config.yaml
arch: "vit"
model: "self-supervised image encoder"
dataset: "microscope photos of single blood and bone marrow cells"
train_examples: 97085
image_size: 48
crop_scale_min: 0.4
horizontal_flip: true
translate: 0.12
color_jitter: 0.4
cutout: 0.4
method: "simclr"
norm: "layernorm"
norm_position: "res_post"
activation: "gelu"
mlp_ratio: 4
head_dim: 48
fused_qkv: true
bias: "all"
qk_norm: false
parallel_block: false
inner_norm: false
drop_path: 0.05
patch_size: [4, 4]
conv_stem: false
layers: 6
width: 160
positions: "sincos"
pooling: "mean"
projector_hidden: 512
projector_out: 128
projector_hidden_layers: 1
temperature: 0.1
init: "orthogonal"
optimizer: "muon"
muon_scale: "match_rms_adamw"
lr: 0.002
momentum: 0.95
nesterov: true
orthogonalizer: "newton_schulz_5"
adamw_lr_other_params: 0.0022
grad_clip: 1.0
steps: 12400
batch_size: 256
epochs: 32.7
lr_schedule: "wsd_sqrt"
decay_fraction: 0.4
final_lr_fraction: 0.1
warmup_steps: 370
weight_decay: 0.09
adamw_weight_decay_other_params: 0.05
Rows from block 2 of a small self-supervised image encoder, named by matrix and row number. Rows with one number belong to one neuron. Each number is 128 + 24 x the weight over its row's rms, rounded and kept within 0 to 255. All counts start at 0. Numbers have three digits each.
After each neuron's rows are labels from the 100 images, of 14848, where the neuron reaches its highest value: "strongest on" is what is common among them. Only what is clearly more common there than usual is listed. The data: microscope photos of single blood and bone marrow cells. In brackets: how many of the 100.
# fc1: MLP up (model.blocks.2.mlp.fc1.weight, 640x160), inputs 0-159
# fc2: MLP down (model.blocks.2.mlp.fc2.weight, 160x640, transposed), outputs 0-159

fc1.380:110110142098136157117115149179148123132160101124146138124110113088077161146099150073124136128098116121134184139144172097141096105077099147109059135107140150114052174085097110159117126134131149126149111150110114116092162146128090103127139121120129123115158153156156115140115123120134175155116088109136133148142141147108126109127134117069129124114094146144152110189133113130152127092132156161131137111131122128162140111090137143109119111116126122144156123101150115152130117150151134
fc2.380:134144101118139186154139118102167171097063148129129140103124152167106119132148142144143099123126126154125085104094108147137152141142113172134089133110128087100176135137140137136133139168128112093135132121124110165169103116109146115159139098128133142130092140121109131130141099101114136125121139170123128127125095121181110139131138105150138115106208119091137173097157125123082124133107091092094143127161130127106139146157139101109136152150139177098126147125124117121080100092163136
strongest on: cell type: lymphocyte (43)

fc1.429:132132098157145137116137128106091097150114102081120148088141127122136090120119118119096141113093139128107123138117114155228163138143139142131159155120117159152153107145112102093128112096094082114104146110126096139128112154132103132131136143124127151158109132112127183115100144177104111165104121140144129115118108157137154165142151134125118105126135137168092128109082135114097174122115115109110137123078111110058115089140152113098106134124152134127121134111112173116178109122112164
fc2.429:124107131134174147119169110101116140152095123097138164095111121126127162140101105148129128159178128115123129156080133093122138131131156140118145102153097093133156092123127099111111145198103148117119142120120111113114091120111119148089124125135167128149090173095094112138143124128097150140117119148168126115134096133142083104143135095157171138136074095107132116150122154105115108116133090124153135129125143150127141161174172132064128117162138169096137131148154122128170184127139124
strongest on: cell type: lymphocyte (45)

fc1.226:146095144084121132133115162155114160128094111111105120152121125116116107160135125110088102087169105147132117144125137129118151172123130135113130134139133170147102135121063150091130135148094150144114113104125094148096133144154148159113197088105107124131151145150141152151148153129165127169111183134122131122106135121120093145154134141108089059107130152117138115098150099144143156146099128112159115105140119114209131150133118145142088132134136090157091101112110132153133100143117161
fc2.226:151118150095159090121112086124145130100093105146118124091123078145148121120118146143154143114119167121175124093145174107158084104140153088139150108106114122121117160089116132167122126129148103129114152117111139124155152137138104136127131127148161084150127135142120117140103130115065143092139090154139142153098153130119134092120103151122124152159117074158138152127134120126108119117121136139122118167092117144087115195111155099107121126170182167104136171117163151157118131098115166
strongest on: cell type: artefact (33)

fc1.342:147132115143124139113122144125129161106138145101146150125134124078126119098113167135080128123104127145116123145141156161131136146112157127132071143117121104160087161114163124094106164131071116111138100144120135106124113129147098078132131087145129111092154158109124109099098129122141112135123095127118086055138137118112114125167122163146154151156146121113198116119108090108161113063129125152151121103117148156103113129111114121084116106088137142154128113103159092155144105135123180
fc2.342:094124106115089135137139136137126083126151164172132146108128081113114122160126134147152173135123147154123137121111092132117135139105095153139134157095133113083155122146131125154148121166143157106162147131117137114146127061091136166117105102134122097130129113118103142121159101137151121156105173150144166172170119150115121167132120117085121049112114157124102144131098143141102136120091152117129170100114152104140098088120132108132128149153139117140136102121122085108109167078180129
strongest on: cell type: proerythroblast (27)

fc1.595:147141102122126132173122182140121134109124105095120146109119138087133113083129104109105126119111114121114142138170117151108110139110119195078116121135168161166098135147159096120126097084131083083114138083096140116104145111120080157097112136113122133119182125109108126144098165135121162134090105115129093151112149171137088120163115115128079117155127143118090113141138090107143095097128118164106156145155093138121150119136155126111180126126114130112111099128115115146118114092140159
fc2.595:111133125093132158144106055154109127083121133112137123136175107142145137120096142110123133152145145148137108093129096148158107157186100132126130128105092157114135080125069117143109136112149155156156137139107163124144108134118143103143142117107190112127129141172120145145157154123133107121141160142152135118130165119107128124102132117119135111121115140094116110152124099112150140161087164161151072131150126141144134123141122135124079111166110152067157101123145073160160116088114100
strongest on: cell type: promyelocyte (28)

fc1.327:141126104067138117118157121128111142136132154167154125166149112130108129078131127101111096110145120120124100159128152142113083078107058118086101088121179147123094142149140120134119111124125131084143114108138097095177173094149133102136114126145103124095143114079138108121105144121123137122118137094168107089093144140146129110101144155121096157124101127120093145126090094129156088123111089147127115114102147104139145111144110131092146132094149114106123132077130125145130110171144165
fc2.327:145126173131120123159102124123129087125113159119130120139132081123105150221112140125143111101130117146135125173098093116101123161140148155130117116080174107113134140160098102159160132136130111138136132110085135111147107115149162122155144117123149121139117133121137112142162123100153119134112138131089132149120134137122116115107097097114125069144146136145171154124170119072114146086167181160140133112132107134141110137128101141186114097115117117115155160126170089163071111122133110
strongest on: cell type: blast (31)

fc1.28:146108148165153154139133093178112120114150127073096106144102112134089109142066092130136142087142121142102105107145097117135134127133124074132123121120172162114084135100141160142133163140115081176157127145152095139148099138127119106141125128117153112141083105091137092119122148159108150149141156130141124132123150106082130103141150151143160156085125171126123133139109081135134123140152123100107132122082142070128126114137154144124127050125124102101114101139140107126146123147120148
fc2.28:111158126118094157066124145108122132127137151167174132122106169082125154107130135134115084175085129127152131180136118113131147133096117158164141153154114133129113130137123105107118100117146125149096097105117152158119155141103153136070092138187124134146100179127145131120118136143107120139147085127096155107140067159172118129112102131130093152133129112126115131154147123132164107108115157135098150081147120144128158141129138107097118176149134116153094096152124127076129118157111109
strongest on: cell type: erythroblast (39)

fc1.504:144166139133115143109149093137133120152106162154193129122152120093100151088109130133111178130168090153151157129161112122132135116162121111094173136108147151114089148088136133128111130137151150127144123111113108077097147086134126127141128105153117112087167119172101131146149146143139104137130150121056156108118089126170165120170115097134137110112149140110144125117123135138136150087165107155119112146143099116128093138123137097079093145142138136172095157096130082125146121112121149
fc2.504:100116116151064126101100132124140128161123118145106107166138118148148128176139120135121092133108121123133122174130122117126152129146117151155108114136069092143149109147115105107162121103164106139145121155141180157176114114094168133118157092127118140136165147104147131129094144109099122074113125106196134122128173140136135157102087152121088101115135135117111122135124130102140122103114184124094141105127121177125110133139124137179164123114119110160093135145129145092122103194131113
strongest on: cell type: proerythroblast (26)

fc1.29:118111118142088216152119105137164121098082116137128134134109138104104086115116128104145118115144192122118089130095161157111154098111126122146156111088127132153177136161126130129118140104085109141135150112106153101131174107161105122140133123096139131138094132133103148126110198124146146153159161134094106158108117148126144126140121106150106078143096105117141109147130144086138142075161122124133174132096132114121176139131133169142135144114117147116135083115135122101115153098119124
fc2.29:133151110090145092138118169118127129133187130110118124095137128126144145113143116139111105105088100144115140119149119095151110138106133178115105108147143106123125115109164132166129169110165165111130091132168111146105108136074140147107093118157098101075151130145131109127150076175098153084106104132141128104164089125110148117083143187091105151085117126125139174114108122134132129150104142120150117144112140148135100171137169116138152134117157133145129174157135152137102115110131164
strongest on: cell type: erythroblast (37)

fc1.284:168107131108122098118122147083148130134151139122159112148158133134110164128111142154090160146126107141115135180112155111124131129140114147138119111144128104124139107113147175091139125081158134191119165099078151131147170109108095136131128177147135151136148108113154133116116125122142093173093122101092180116130126120144118104136145119141114112112157098117155124133115113114140079166093171139107141170103134192123153125116148061145122135109143165149087114129155127125141150112160104
fc2.284:110139149131150101157145147218173117128149138150110114093137111123118161151142136145098101112150122154140103120114151129134092128121158109095113131129102124143139171103119129173113143134137094154144148126109075166126136120106155173119150117130130115148113167149089146124099151150098112108120116124110109138155081100126116130127094132118089127101114116155134082111097135137116152091107132149117086098148136085147165163161126116095178146152160101102105106129145125120183123167105124
strongest on: cell type: segmented neutrophil (40)

fc1.74:154115122144116089112100156118147146156136109169155105140111125178165139174117110117083122146087159140148096109166143118099106145152146142127134144139119145050085145107126145089154093096106114136119103117106155155167110124143137109104108160163110130115166107121134110119092143184133107094130140121131137110151126102148110123149105113148146127160121174090137107114140160138139106196163123108104125116128146102095119160090137137161122137118111110121108150139102137114107149089094141
fc2.74:167136130104127147128130122136122115114147114150094129117114123126116113132113139081175134086152130157090153119086132162172114156147102131137154128110144093153189155130132116177127160142141111152142142095157095137094139136161123113117166081121165132121101128111087151157140104126121096149104150086117146158097121115141144105100145148110153112140126095100095140156157121119151112106094129134124162138105126123119149073174119141105168109157160144073160100076159115123132116153109110
strongest on: cell type: promyelocyte (30)

fc1.614:122105138152085122125132141123120163130153114089112123164138106158123161114094123143117126119124169144176127121149136120120118180132109145129125166137116138170112138127103104104137143099114144115165132194149118142118129129146074090133123142124122107154112147122121127070172142142088155127132105110127073101123166158143120096154137116145119118108098157160149149099121135144153189082136113095132070097136114101108116084144099156118108125121108113136122117127184142126117118075159153
fc2.614:125121085137085118101123143139137090107163166119180149086166088108134143137148140147102118106097108135122115124130143087135131120108174123136141136158161089127142122144153115121128133164107121158181130132053099108138134081145123131121071106128127119124120140117115150113127102132186112129134165114163195135114112096184132145158153134083135143145142156112123159135146133112122111113158123134096157103133153137131128131089100127160100118129141126161111147159120096096130081142132118
strongest on: cell type: artefact (36)

fc1.99:095140134151143129154135145143114136134153126145119096174130154120167140112118114132098107150126150092062153130142080122122152121131120125171097125145117155120142141150102129098134157076149099126155132138151111173147117128162125145155188096127143170102143148116137091142142138113129097160153099178126140168127156168121147165116104134200116150122106092140102147134141130103143148136136134088129140120131142144133128114151167143187100120147108115103135083121152119163155086148139095
fc2.99:109126131086126152117130092127116120130114156109113141094123131149107108136093129130130173112154122121118126140160154114137161092129151137139097160127133158112113100120137157122078114143165139129139150114125207101091119155164091123136150160157140121148149115096130166142156128183129168087146189099105142125122127090148100105126161111116128106150167119125106163153130121127123153100124158143090136155191128117159104120122099153066120098069099126115117119125106139134141123108111126
strongest on: cell type: artefact (25)

fc1.155:104126157114099147157109101184115143106108121052082103093165124152126093131121137118103102087144151146103105091116119142134128122107116130086149118158125149103077110138108109158122121141113111130106131087060163082109137110147158168120163088132126090106147101137148126114143148140101098127173124152158079129094148140098156158085143126138132136167119119119144156105124099126127151149122113149140110130147135138111143125131148136164119122121085112132138151096124143136123171160111151
fc2.155:189120109156143122143129144120165102159151123167166102155130134086073145132095118080138138144136123102119135125122086099137119113110128108159132129102118083147143159119172148107163135090102152149155113147163108155132156106090147141109154143134134141111091130140152151138109111124164135138106146113092130107170139102114160134137121116148097198082130134083146105157119083093173116153131152128080114149093124149123110123138093100122126135168149151128103135155112118122127129092131116
strongest on: cell type: segmented neutrophil (72); smear: peripheral blood (56)

fc1.46:146102143156143167126088121133134176119104153137127145091120124111143082182111122094123183140099152101102142128142134122130095125136111092130141143077139127158130059106150128120167107114115135142123126151116111113125140144165129168171155119147175160096145112144133097176185145125134143092102093091090121127126117127163113107123124161120142149104139080121139145172147155094128118155145136149123137167109146118101153136130127171118129137093127165101146090121137151145112136125136162
fc2.46:166167130128145117145123076204152148091131122159095112090159101146129132101142089118102128118152159114161143143131150153126163124110130087163149065141160112115142126160134140117114140131071142108151102134117152150125096132136120127112085146133132108122137099152136125100139083145110124159138152115122112130147131120122113133106135115099128139103138093127119135116164080192121113136113157174157139119092157131111125086126161128166126179133141118092124113150119133135076111127082146
strongest on: cell type: artefact (27)

fc1.188:153124151153104109158104069136123122135105087130134150145141126136105129096126168121136161137152129156118144144128139124135126099092168136099129092141115124120089109138100131115120124114098117147203152160160121144112101133067094100102108131111135132117105138130083088152113157147140134134112123155117113144112143168155166113127125160099074151131128146110103145134131135143114152148143156181116104090094143111110112061140151102119121148152099111117190113146179153114131152147123145
fc2.188:118117140129138130094145090123121122119110123180174127125086114149124125105149161149167141156139188157134159102128129073151102122096109076132146116154139140060130121151109071126093160086134143142194141114105135132137129162130133139147144128126141132117166122115101125097093134094155121134161102059187109113130115126132158132130131130159103107142143126076114156167098118103116138130094149144144123134130105155136096117113121105114145125148124136126154108150104111151123139110166143
strongest on: smear: peripheral blood (39); cell type: lymphocyte (38)

fc1.193:158127088108172110101125161117145127138134140098154064115092088131136122096116172133164163110102114140131116127126117102114101126106157111119116099102143135099136133109099146131132115114066136118180085149129108145140125130120127151088146110127170125121097138123126142173137096145128108145127115119139136118158114141110144144184117129109143087110136166133163163166123088131120142055133156155134136156126129129133117142146124099155105120097137130165093163098189126120135102183146122
fc2.193:148142162098123168118163074180139150108115104122118183113153130098110164180135147113133126129111141110147122121155151168136145109111097159157124162111156133161118137120139127115141122170174131119077144124091105137079136117116150106123148099120111089134124117127120109108083124116093129119079138134112144186120127152133103128121129132149115125160147136128132133116131174150090134147134127108114131114132144131112143103127146126133130082125168086088166114131098078128087129088171178
strongest on: cell type: blast (26)

fc1.260:123127148150121142119142129117132103108099148135152110144150129142131151124133104114086171128109111113131108162098152092132139107122092131175132114144105128141114109128135149111138119127137099145153147133100160110136206132141133118152114120106128133154134114106108121146112099162133110123153086160137144155070197135122092113130120103156131163168153138103144144119153112155150073152163120166162136120143096116087098121043102177145107118121095154122131130130095139110091114137091100
fc2.260:137125144117152148109085157155150153129128128069119170116106091136158128153132163169129076113132139120110165113119118106097132162100162112161167104107118115102166135121135082142126112116071148142107106099149106102138132066115103149127143094157119107117101110139141093140122147145153133101129110123136097151161069154114137101161138120163120143144144111113099093159103148128144172113155112122112129138102134131131081110192159118155155148139127105120128152153136142117111156165139128
strongest on: smear: peripheral blood (71)

fc1.298:130139144097159060126112114112098093131136168136131088158129129159091171156102135117136121130114147125115126176135111105136161171184147192168115111105103161102123126131172104145153143131134110111108103132136129149165128102121165151092150113174102121108149130139097106110120138129091150144120132157083113124164113127139096118134096093129129094153119174114121119132096110093150142125116127146137107092128149174084122161086118110103096108115128117145146123127142144173113100151127129
fc2.298:124152123161112134112124158146119112110110089105143170115072113181113111081119156137078147098131095129152097110148103154133120130124131125154122132106176147112111124154156105119121125130131104159135100141139124135089131113138152135141110171103138134152133096138148117139139170132125097135132110146123146140119150093117147140148120130101102122128109095136073137153115130180072079135117147085122168168163142075144111128145139112164121146160122122119163215107096111097136139133123118
strongest on: cell type: promyelocyte (30)

fc1.628:157159120143154146146132141123072121120129096103121129111176151138129127137145081120097126110133139129127138098148158090151134122153137155113186147157136134157154162084134143125110153123130121119107099145148146118115163129137088152116142154112125130106098144117094130122103138140151123125067118131135152131097105083120148177170124138151129160122120107109123165077125075125078111155143132143140126178140097100114130075126138113140113136092086110142076098138119141096111152086127178
fc2.628:151114149158059130130153123077099092119115155107092174108156103104173117114106145144112128123159124127097112141101116161132149127085128108139137129122139099159125107131130111101155130174058134169114124160076133108104109105111172142138103114110166090125134128102106160088121108139149095108143154150147132124120163127131127128135135126132178125134125130132174149168151136130116173113108160127119144128122152087142116135161109134127112113130160137140143153127100109187135126098070116
strongest on: cell type: blast (27)

fc1.357:139120163073122149134143125143139132132163133123146128153147117149127124105154122133104131135162091108153118100157120105118055121098161142129098125086116076113119132087159129108151149081116181152157119119116123123159118160119152096149143107123195159126139147058132096145160122159151149194146160116157128115146127121147121107149159089126118130125121135105108156123142073116115155116121088094090132121111146115138128129105149094101153109120120142134106093137100141120113134111158134
fc2.357:126116165133144098167141111138115151146113135158134127138086146098088153131121140089146123142142127110116147170134122123087165180103075125098116131140160151134071144130150102086156082126154124089115164117139173095124114121130123174142098137118149114155155095112128115164131108076134140123119089145077134158168139153136074137092083166120101113131136138115124156164113120125133122084139151117127128105117139121145154118150121128141138140153092156164111135105163142114114125088153112
strongest on: cell type: blast (26)

fc1.600:101116174143142155107112135084110184106129117108158147078132123058158111114137134164159118110121091103119164106132154130114139162109106144134121135117128154172097192110129116158104113122091108135151133154109113099120132172152143121167171103087147154109123101157108079124131133113153137110114123109089152119097127159123127145159131143103117161106112108154097148132162109096148127146100107103151137099111094122119143116158131147169160136075131130135119107124166139134083125133134121
fc2.600:135121129113106090108143056177140086140117114166138178111125169160099156125136107125144100074136123118134126117153124152140154132114087112168122166146163132129141071128135135104120127175155154123132120148128114108096149133153113152148081128095144105138121144136122111113128108168107094131110122114103146140126087115139112130154171136111133114168120155125136136098122146137099101115110152129114181131138179140126195106159129163149146114123084155130101098125152102106137113086119118
strongest on: cell type: lymphocyte (49)

fc1.137:094122105113096163127163099119107119168129182148135109162148090161084165094151139146154128123101132140119120123105134130110125140186142155121140083119156142137121098102109198125126126137095160135148111147128118129107167145114144153120166108140134151144117154110121154150100126109142161115111087099141139122111165134123113147070139101157146120096140130106141111116090121136134131091104111089134102171112071137150150130114150087124106121095147113175093134076132134124087135136122151
fc2.137:149116148068148150116130131140150146120120108143107180093151124097125142164159143102150142101163137130121152127121113090150125137117131145121118143090127102116148142100151055151131121159177089151166105096161131082144131113103136120122109120116142153093138085106116170095148097156131096135079151135139142137112108137125119136140109137116125146125140087169133154182112109090113119125108164147143128118127153121101105067163113149116147131139126145133069150141096097156151102134140160
strongest on: cell type: promyelocyte (33)

fc1.8:199136119126144130145121145130140117129133052118133119120147122132159111089124165106156179107124136107170120138161116113140102175145123105116146142147150132101153109148103181145184112087134112110131107113145177142125125126098083102125136151142124107153119103113117118126142111100171124124107170179178123122105105142098109121127126153131121124133135116098147147098135121106141087118118142134132085108111128135110142097115166129121074107110104105137126135089143123171154129142181178
fc2.8:107146133169104153081172148134130149163130148139141142112144118123114092158113113107131098146186097134114149146094140144122109133063136121176123099160152112111117149115156180108118123147130125165114093123117102116108109153165151132148148112126137101093135109081116146187140159144135080169130079091114121139147122156149115129119130109161141111132129101146150110142067126110136139132145068176112169166151105137103140131139103111130130112156126120144120082114120119116093122129132127
strongest on: cell type: eosinophil (43)

fc1.418:130164086104102153137134157095138135116132082185162135158126084106114102109146144152133156155117167119150100161148142155139134115134149167120125152146087157130076103120124137134150142098139153121154121158115140165109121135134115144105133111137128150187176107143165179136117147110154148116126146125125125085088118156116165116173123102129109110112117135185145122110139162113138120144119093141148123117137111084084080138132100141119143144132120157151118096109163077173127099128114131
fc2.418:118081138135125106140134141197118091137100140128139125101117107094161159146132122104124123075119076140121163104165103088115142138109125110155135129183164126123160139164163129125135086099153122146159118160115123102165142127141115097149091095157118144096112122130100131097174120112161092120136105100117155144123158128145116111153116109102123189123125120150142120123145112119126128145156159131118101132135155126184153165094149062121127125095110168167127147127116118088142113114136128
strongest on: cell type: artefact (38)

fc1.638:090174116136112095127190149130136141144127160162140149150133132117137136129125109117100148156155149135142117120140082101070061159151121092132106091118122124082120145124134096116157127082095150158142127150077113120187085132113117134157138110099105148171141155118128151091132118149120143130140166176117122153132093124127167132135110130131139155119136122140086144151102185135144108130137099100123134113127158136153097104116156107143092142131145149148085136096125124123123153140082107
fc2.638:100180186159068115133075116132094167127131085143154143109149149144119115145150122110114128085133107111103147109097087131119153166137158133131127121149130089102143123126142111104158111171111115112132082140180160131091149131130148158150129151088157105107085085169102109121120075118120129129149107139139108115138097087167126162143130170180112138147104110114114108137151104148112126119123134100097147146148147117130146125149114112116176135135126116090159133143134130147133146109146157
strongest on: cell type: promyelocyte (37)

fc1.208:152121095139139093156115097103123122150139148152154076141138142141072116131131144124119121138162112118119142116111120104108158102128127129100146130151113129119123148117117185144113142129159117149135155124108154115121111127125138127131134140139154114135163116132151165076134188152138102164155149071100151063098098135153134137107137147137162099136145137103151105130107108074120160121173135127137105165169085105123146141135148116118127117094158183064096139123091123113140158097175125
fc2.208:082138125118158121103121104127142104162135138148091108128099136104162127085100161156119118110103106117104147148141140117120147115147170121139094134153116109156157147134069119087119149157165175062147114117093148143158104149155130150120122127136105125159142153183076091122122128101133149134111143097184134098129144087141134124110118091138107144124152167134132133167142154101135117119127120134094093121152111160108123084135116107143158178114144126097144132152140100161146104156094142
strongest on: cell type: lymphocyte (38)

fc1.572:172126160151169112106084102116092117136140159112101112091113131131130122061137149159145107112140076121116088150127114123063151137129119109111094125128099131105076162111103112151143147114109157136143101123140121152146179077139142121096098089161121117115131119090119128108177137113128103142139154101152133084136141099136136098136102119113105137132109139121123146153144134118114120140127090095164083185150155130105133119131149092131124154107123155154164135113140122105167122124146080
fc2.572:057150086149123130136132126130162156106095100125146127142131078133083127154115109083156152142116160126141138096131121124149144089187162162137133130112139106107148127142150118113122093131186135139118110126119103132077122145130106151172156120083150137139129128159141117089108108125141155097142138155149104145082122161157141150127158134114136143170118107147126111098114181114111145107141148139085161093158092126149123166093111146101132135125120089151146084130128170126118119152102148
strongest on: smear: peripheral blood (42)

fc1.573:151102127118143141099171144161116140140136095118087099144129105118132126123137114147124156105118147135105156178128164113118139100172160129137098122057127137158129147082101132146100118130145134133120137118154132125127121119148143126126213142155126147118068149110175144191113082138102105146139153130133129165094156160116123098148121101121092092138124107121124122161118091090156128125138110123131157136158125129123107142106121091128141170131081106166124113140142127117090162129076150
fc2.573:100152101131135167128148113136085120159097151128143192109154132148124095161145133125153120146157116105122104113200111153105133127113125110157122144193092114129088106129162136110083129136145115132114160146115116089160137093127146138093089140105083117129140133110105113113124136147149142085096133104111144114141093123149098160145175156136144135081128182121153155084123147146106128097141133155141124098148097134135127115120169110147146098115149146149121111117078141114102114113174143
strongest on: cell type: blast (29)

fc1.195:150115142157129140096106160116163130139097119133121138144137168123114118116096167117103114098146142163129127179138107116115137162117111141080141067116142158075130117141104167134151128132129115130122101112126195135141165106116161151158121144149127140152129093067149127065186137145171114153129179142137149111134153127150125125116131140133092074150107121128157143122123105129119109123143141087141106108142103127117107107156116116152111182102107095175112130138130115147143154127170128
fc2.195:109146142145086122128158151132135116103158084124173093085134119138158147104104093117162149141159107137168152095146151120109140120128178113116108124137143130110163119137139119172147145117135124167118111105166092155109102126143092133117115142128121117131116066166108128155105119112117085156111148121165141116131105120084121104164137152090067168140152118171150108115064130146098110141157140108145107140103127114162167162142120121126117106156143153120154129139108102143139075104115144
strongest on: cell type: eosinophil (28)