python train.py --image_size=48 --patch_size=[4, 4] --init="orthogonal" --momentum=0.95 --batch_size=256
Rows from block 2 of a small self-supervised image encoder, named by matrix and row number. Rows with one number belong to one neuron. Each number is 500 + 25 x the weight over its row's rms, rounded and kept within 0 to 999. All counts start at 0. Numbers have three digits each.
After each neuron's rows are labels from the 100 images, of 14848, where the neuron reaches its highest value: "responds to" is what is common among them. Only what is clearly more common there than usual is listed. The data: microscope photos of single blood and bone marrow cells. In brackets: how many of the 100.
# fc1: MLP up (model.blocks.2.mlp.fc1.weight, 640x160), inputs 0-159
# fc2: MLP down (model.blocks.2.mlp.fc2.weight, 160x640, transposed), outputs 0-159

fc1.568:493514508499486474493471563436530539487520508490556498523514500518485507489507489492465431514524504489479499515459511427472501506539509499507504491550496462503489470489524527517479537479505492503476504500492514514503493527486524491493514494506490535527496521505500554532490501508464530496521555473438461508470487549489493498496519483508473509495519459540485508468492500509462502519504510551493531487533477493469517483553480473506458535488503515513543483452501478487492529499537495
fc2.568:475497481485517519486543475503502537550468473503459482493525461451471491535517477490497467485512516519490487477495487538495499501523483483535516496463525491538489530496468474510476509503490500496511503556509470490512495459503532541507522504530533492488484443497499508489503553497461527493511447497549494475523500487544513503481477550521493555470529497536481477495504462487540521485491507526496485505521502527476480483466487518516560503546492467447466517498477523520531502513456471
responds to: cell type: promyelocyte (25)

fc1.416:540541506518484498453490518460487474475500541514524504530502523520467564480494473488480492500503523498485502498502523489518464545489469483510532448505513477474509527527483479537495512496502435463502517456496554537514480480568492494516472482536573494484476510509511502521525510533499437470476506518488510469530539477478453487531535474501468504531480479488477496483496526531500499497497513514535456506485499519524455498513501498523515492487474486484482519479501484458492509526487511
fc2.416:500502468531528465505497494532574464514558495521478429489487532549556478493523480497493485487529470475513518490474492511486491509446537507494556523466507525458479530475520524485474502506478525461506524488476457463488523516493493488530498526459501538498532476498488504501503492488493484450476501534460479486490499512523523494526530521512507477487517517527502453505478514489482489479512516495461517498482495500507509500486518495559506516497557526465519506474516492484495464459545506
responds to: smear: peripheral blood (96)

fc1.12:508529505491531498501504501463512515529512539471501471537499505473509517509495465510462512472496533510507520529492514444478503485521440505514475554527532536511527470488509532494496463522526499521515501462528501493497475514491472458484497521536567478539510513492510441513532516491483459514449457479472503532495490516523542456516508469539541504485500495465528524456492499488511431516507515473507514498509478530509460512483517469499530514529492516539470487494485501521544490515508481
fc2.12:535522508522500483508499508509537511517479508492532509493487473528458511470493517462489523523522555473532479521480482491482504513494485515460536476496525522499468500497528507456481480470534496482511497494488553479521551449487482521457502468481543510469493500470532541498534535468473506485494549513473510518524475479442450483492526525529517514499468500525490498527476497522490525492524526490514459541481509446511516501510446518518459488538490515475475501521483511476454492471540526
responds to: smear: peripheral blood (61)

fc1.280:491489507485527511492489530522523471504490518499508477485457534508506476534533496502501485507535484527513525486528481455479502501530535481492523469515472530522481520498521499475535453504518467457545507573472542508504517533488542455491502511461511517544510509517504492505498512497470511485451512542501453488493543489449547492524498485511527532486493452508546528515507477495511481528490487502530494492509497518494458482461537468497524502459457515497499504475526534436484466515517527
fc2.280:514495481495534469487531498498521497493514456434462513493488531483488540459534510492473484534480460476466465494508523494481486482485488531520489496495516514476528501475469583532503557538512536541474505486496462483485506491499505515500445524509544516455510539521477461482519483511504495504550463495521515488516487505512476441490487467473510514492505542485453479522510522511495541489470519485481524496486553510512547527501513489505497509502522499532499485522495481503492492537528457
responds to: smear: peripheral blood (38)

fc1.443:522535513537496519522535505527524526513469514514516530500468508454492468524492505531481499509516483496482478514482480517517541462492525527527464467451498529474511494506534517503522512508484486464540462495486487514507506503519485477484500487487523503485502482479500464526478492536485466456488486458500504498506514462497531514493492530462502447529500522472473459508523497513495499438524453516524486494519440526518502495503485515431518545524480477529482513466480492523549557442464493
fc2.443:498501471464499484501494515501481468512499529514536465513505508509526529516499473489511471496429468507531469483522527517495482506486527483492561522473505476508486494472471482459465514504528527513525492541547530478510513506541511536495479488512525545502527530503532517479500462447525496483515480526474477549510480505541456509497465474516509507477492495514500478511479516507506496534500502495515524526454511487482483479464515482481512494462560518508526521551498513429429502474484484
responds to: cell type: artefact (31)

fc1.583:482582494512539482547465539518540526456484488481472502528443513505517483500515486496518517506522483494523508486502521523546513440505520511487516445486504480475485503488483458454509496547517458524516484480503531519515489527480452498504526508520538480496513481505464499476476536495474538511475483469491470509491483502512499477500519477498510515495472510508531505508485501507551487513514536463520456510480477484494495447524538465529515450514492514538507522507528496475471460482498452
fc2.583:507461499482501514479463532496480495487517447508487507519514518495510505492518492496465490522510511501497495504495506458459545522517483499468507491490496541463532458522509547542458488443482474471506467504525523488464558472522503498500485494479489502478497530503538449503512484481519494494544505537499512537547570468486502472516492522505478461456550510470496479450526532520481504518519477518475533497542522545485460474501481532486481532483516482475513489520474485525524499483469499
responds to: smear: peripheral blood (35)

fc1.585:492507470514500536516569559486507489486497492536533501496469492474527471510491510496486482466508480523504521532522516497520524524547528486509490512484459516516482508489482502502524549488489485467538460468519491529517497494502478486492482484506484519479549521461475486520493498469493440523479499461483536499485507492526449504546475553484505468524509483466512500479483481535510490458462525452538490460453461484501528475480511510503484545465532526517517477461492512531467533511486517
fc2.585:480484481519465483512467506470477506527481509513513475506500536490517542482505480523543509519499539505469493497515456510458484480473492524473543476496481499507543481473520540478516509511532493507488461504558507521496488531496469487505483484499541478501512510488495471519507493492572543506466501507507471467543487547528530492473480455483466502519489494543521459558496485542468485538513497488496489513546471507521481500512515451456511460517526491524525502533517492460477495447474495
responds to: cell type: blast (28)

fc1.541:517513543527512512512476491473543493503516502455457501479498509459519456515485500538502490526564474468462519497495511487515519498462468530474507539516488536518498533483512463429556479492527510514498470483498490476559526449534494527495480470489482523526531487478494482510503497512570473468518460522475481516499524494508462522560509504484501486507476498511450517480500499487495528472479498501541465480513530478499515545512522500541474482494533502522483499515520486515499498517502524
fc2.541:471511517496494557512494531503449462501483485506508512514463436536517534487526458486515491495499499476530487463496454503474491511554494506514467523495506473505520515504520549503487485521504480521502474501487531504502503537493567480514516539507495499523454493507505531489506492501437467520508508445539492472506502513481492509539485503476548529498480514558548450476511529501494522504510524432475476500449455472522508500491488492480497493494498493515515531502510534481474483483520535
responds to: smear: peripheral blood (93)

fc1.210:503498532528519494485515502469507545520508522525504450482533532491485496481543438451513510478516509499498491452470486447480495502483465499507533476502541443490505518484523477493464520491510478489486462504503499485508467546525520492508514506515514488482528491535492521489480514572507522490519464528549499474500524510507507488497506501514483511500486479489473436487467498465476499538502508538501459551541475557497540482539523542516499540481509488485493482489507455532472521509507489
fc2.210:515460503580479522493510501478491525487537472543495498491502469473531517475492513516524492492492521493485524522513494511466463511487470522531505486490490494478478477479484555469498473499504507501547486503522456480518481557479506501494507469499497427510482549462492522515504499442473520494459457477525479521524491495518502527506486549492486505506470529524486489501525513483483478554554505510461503543502512482515508505527463559519501475522503505514500545453466490526498466507480515
responds to: cell type: promyelocyte (47)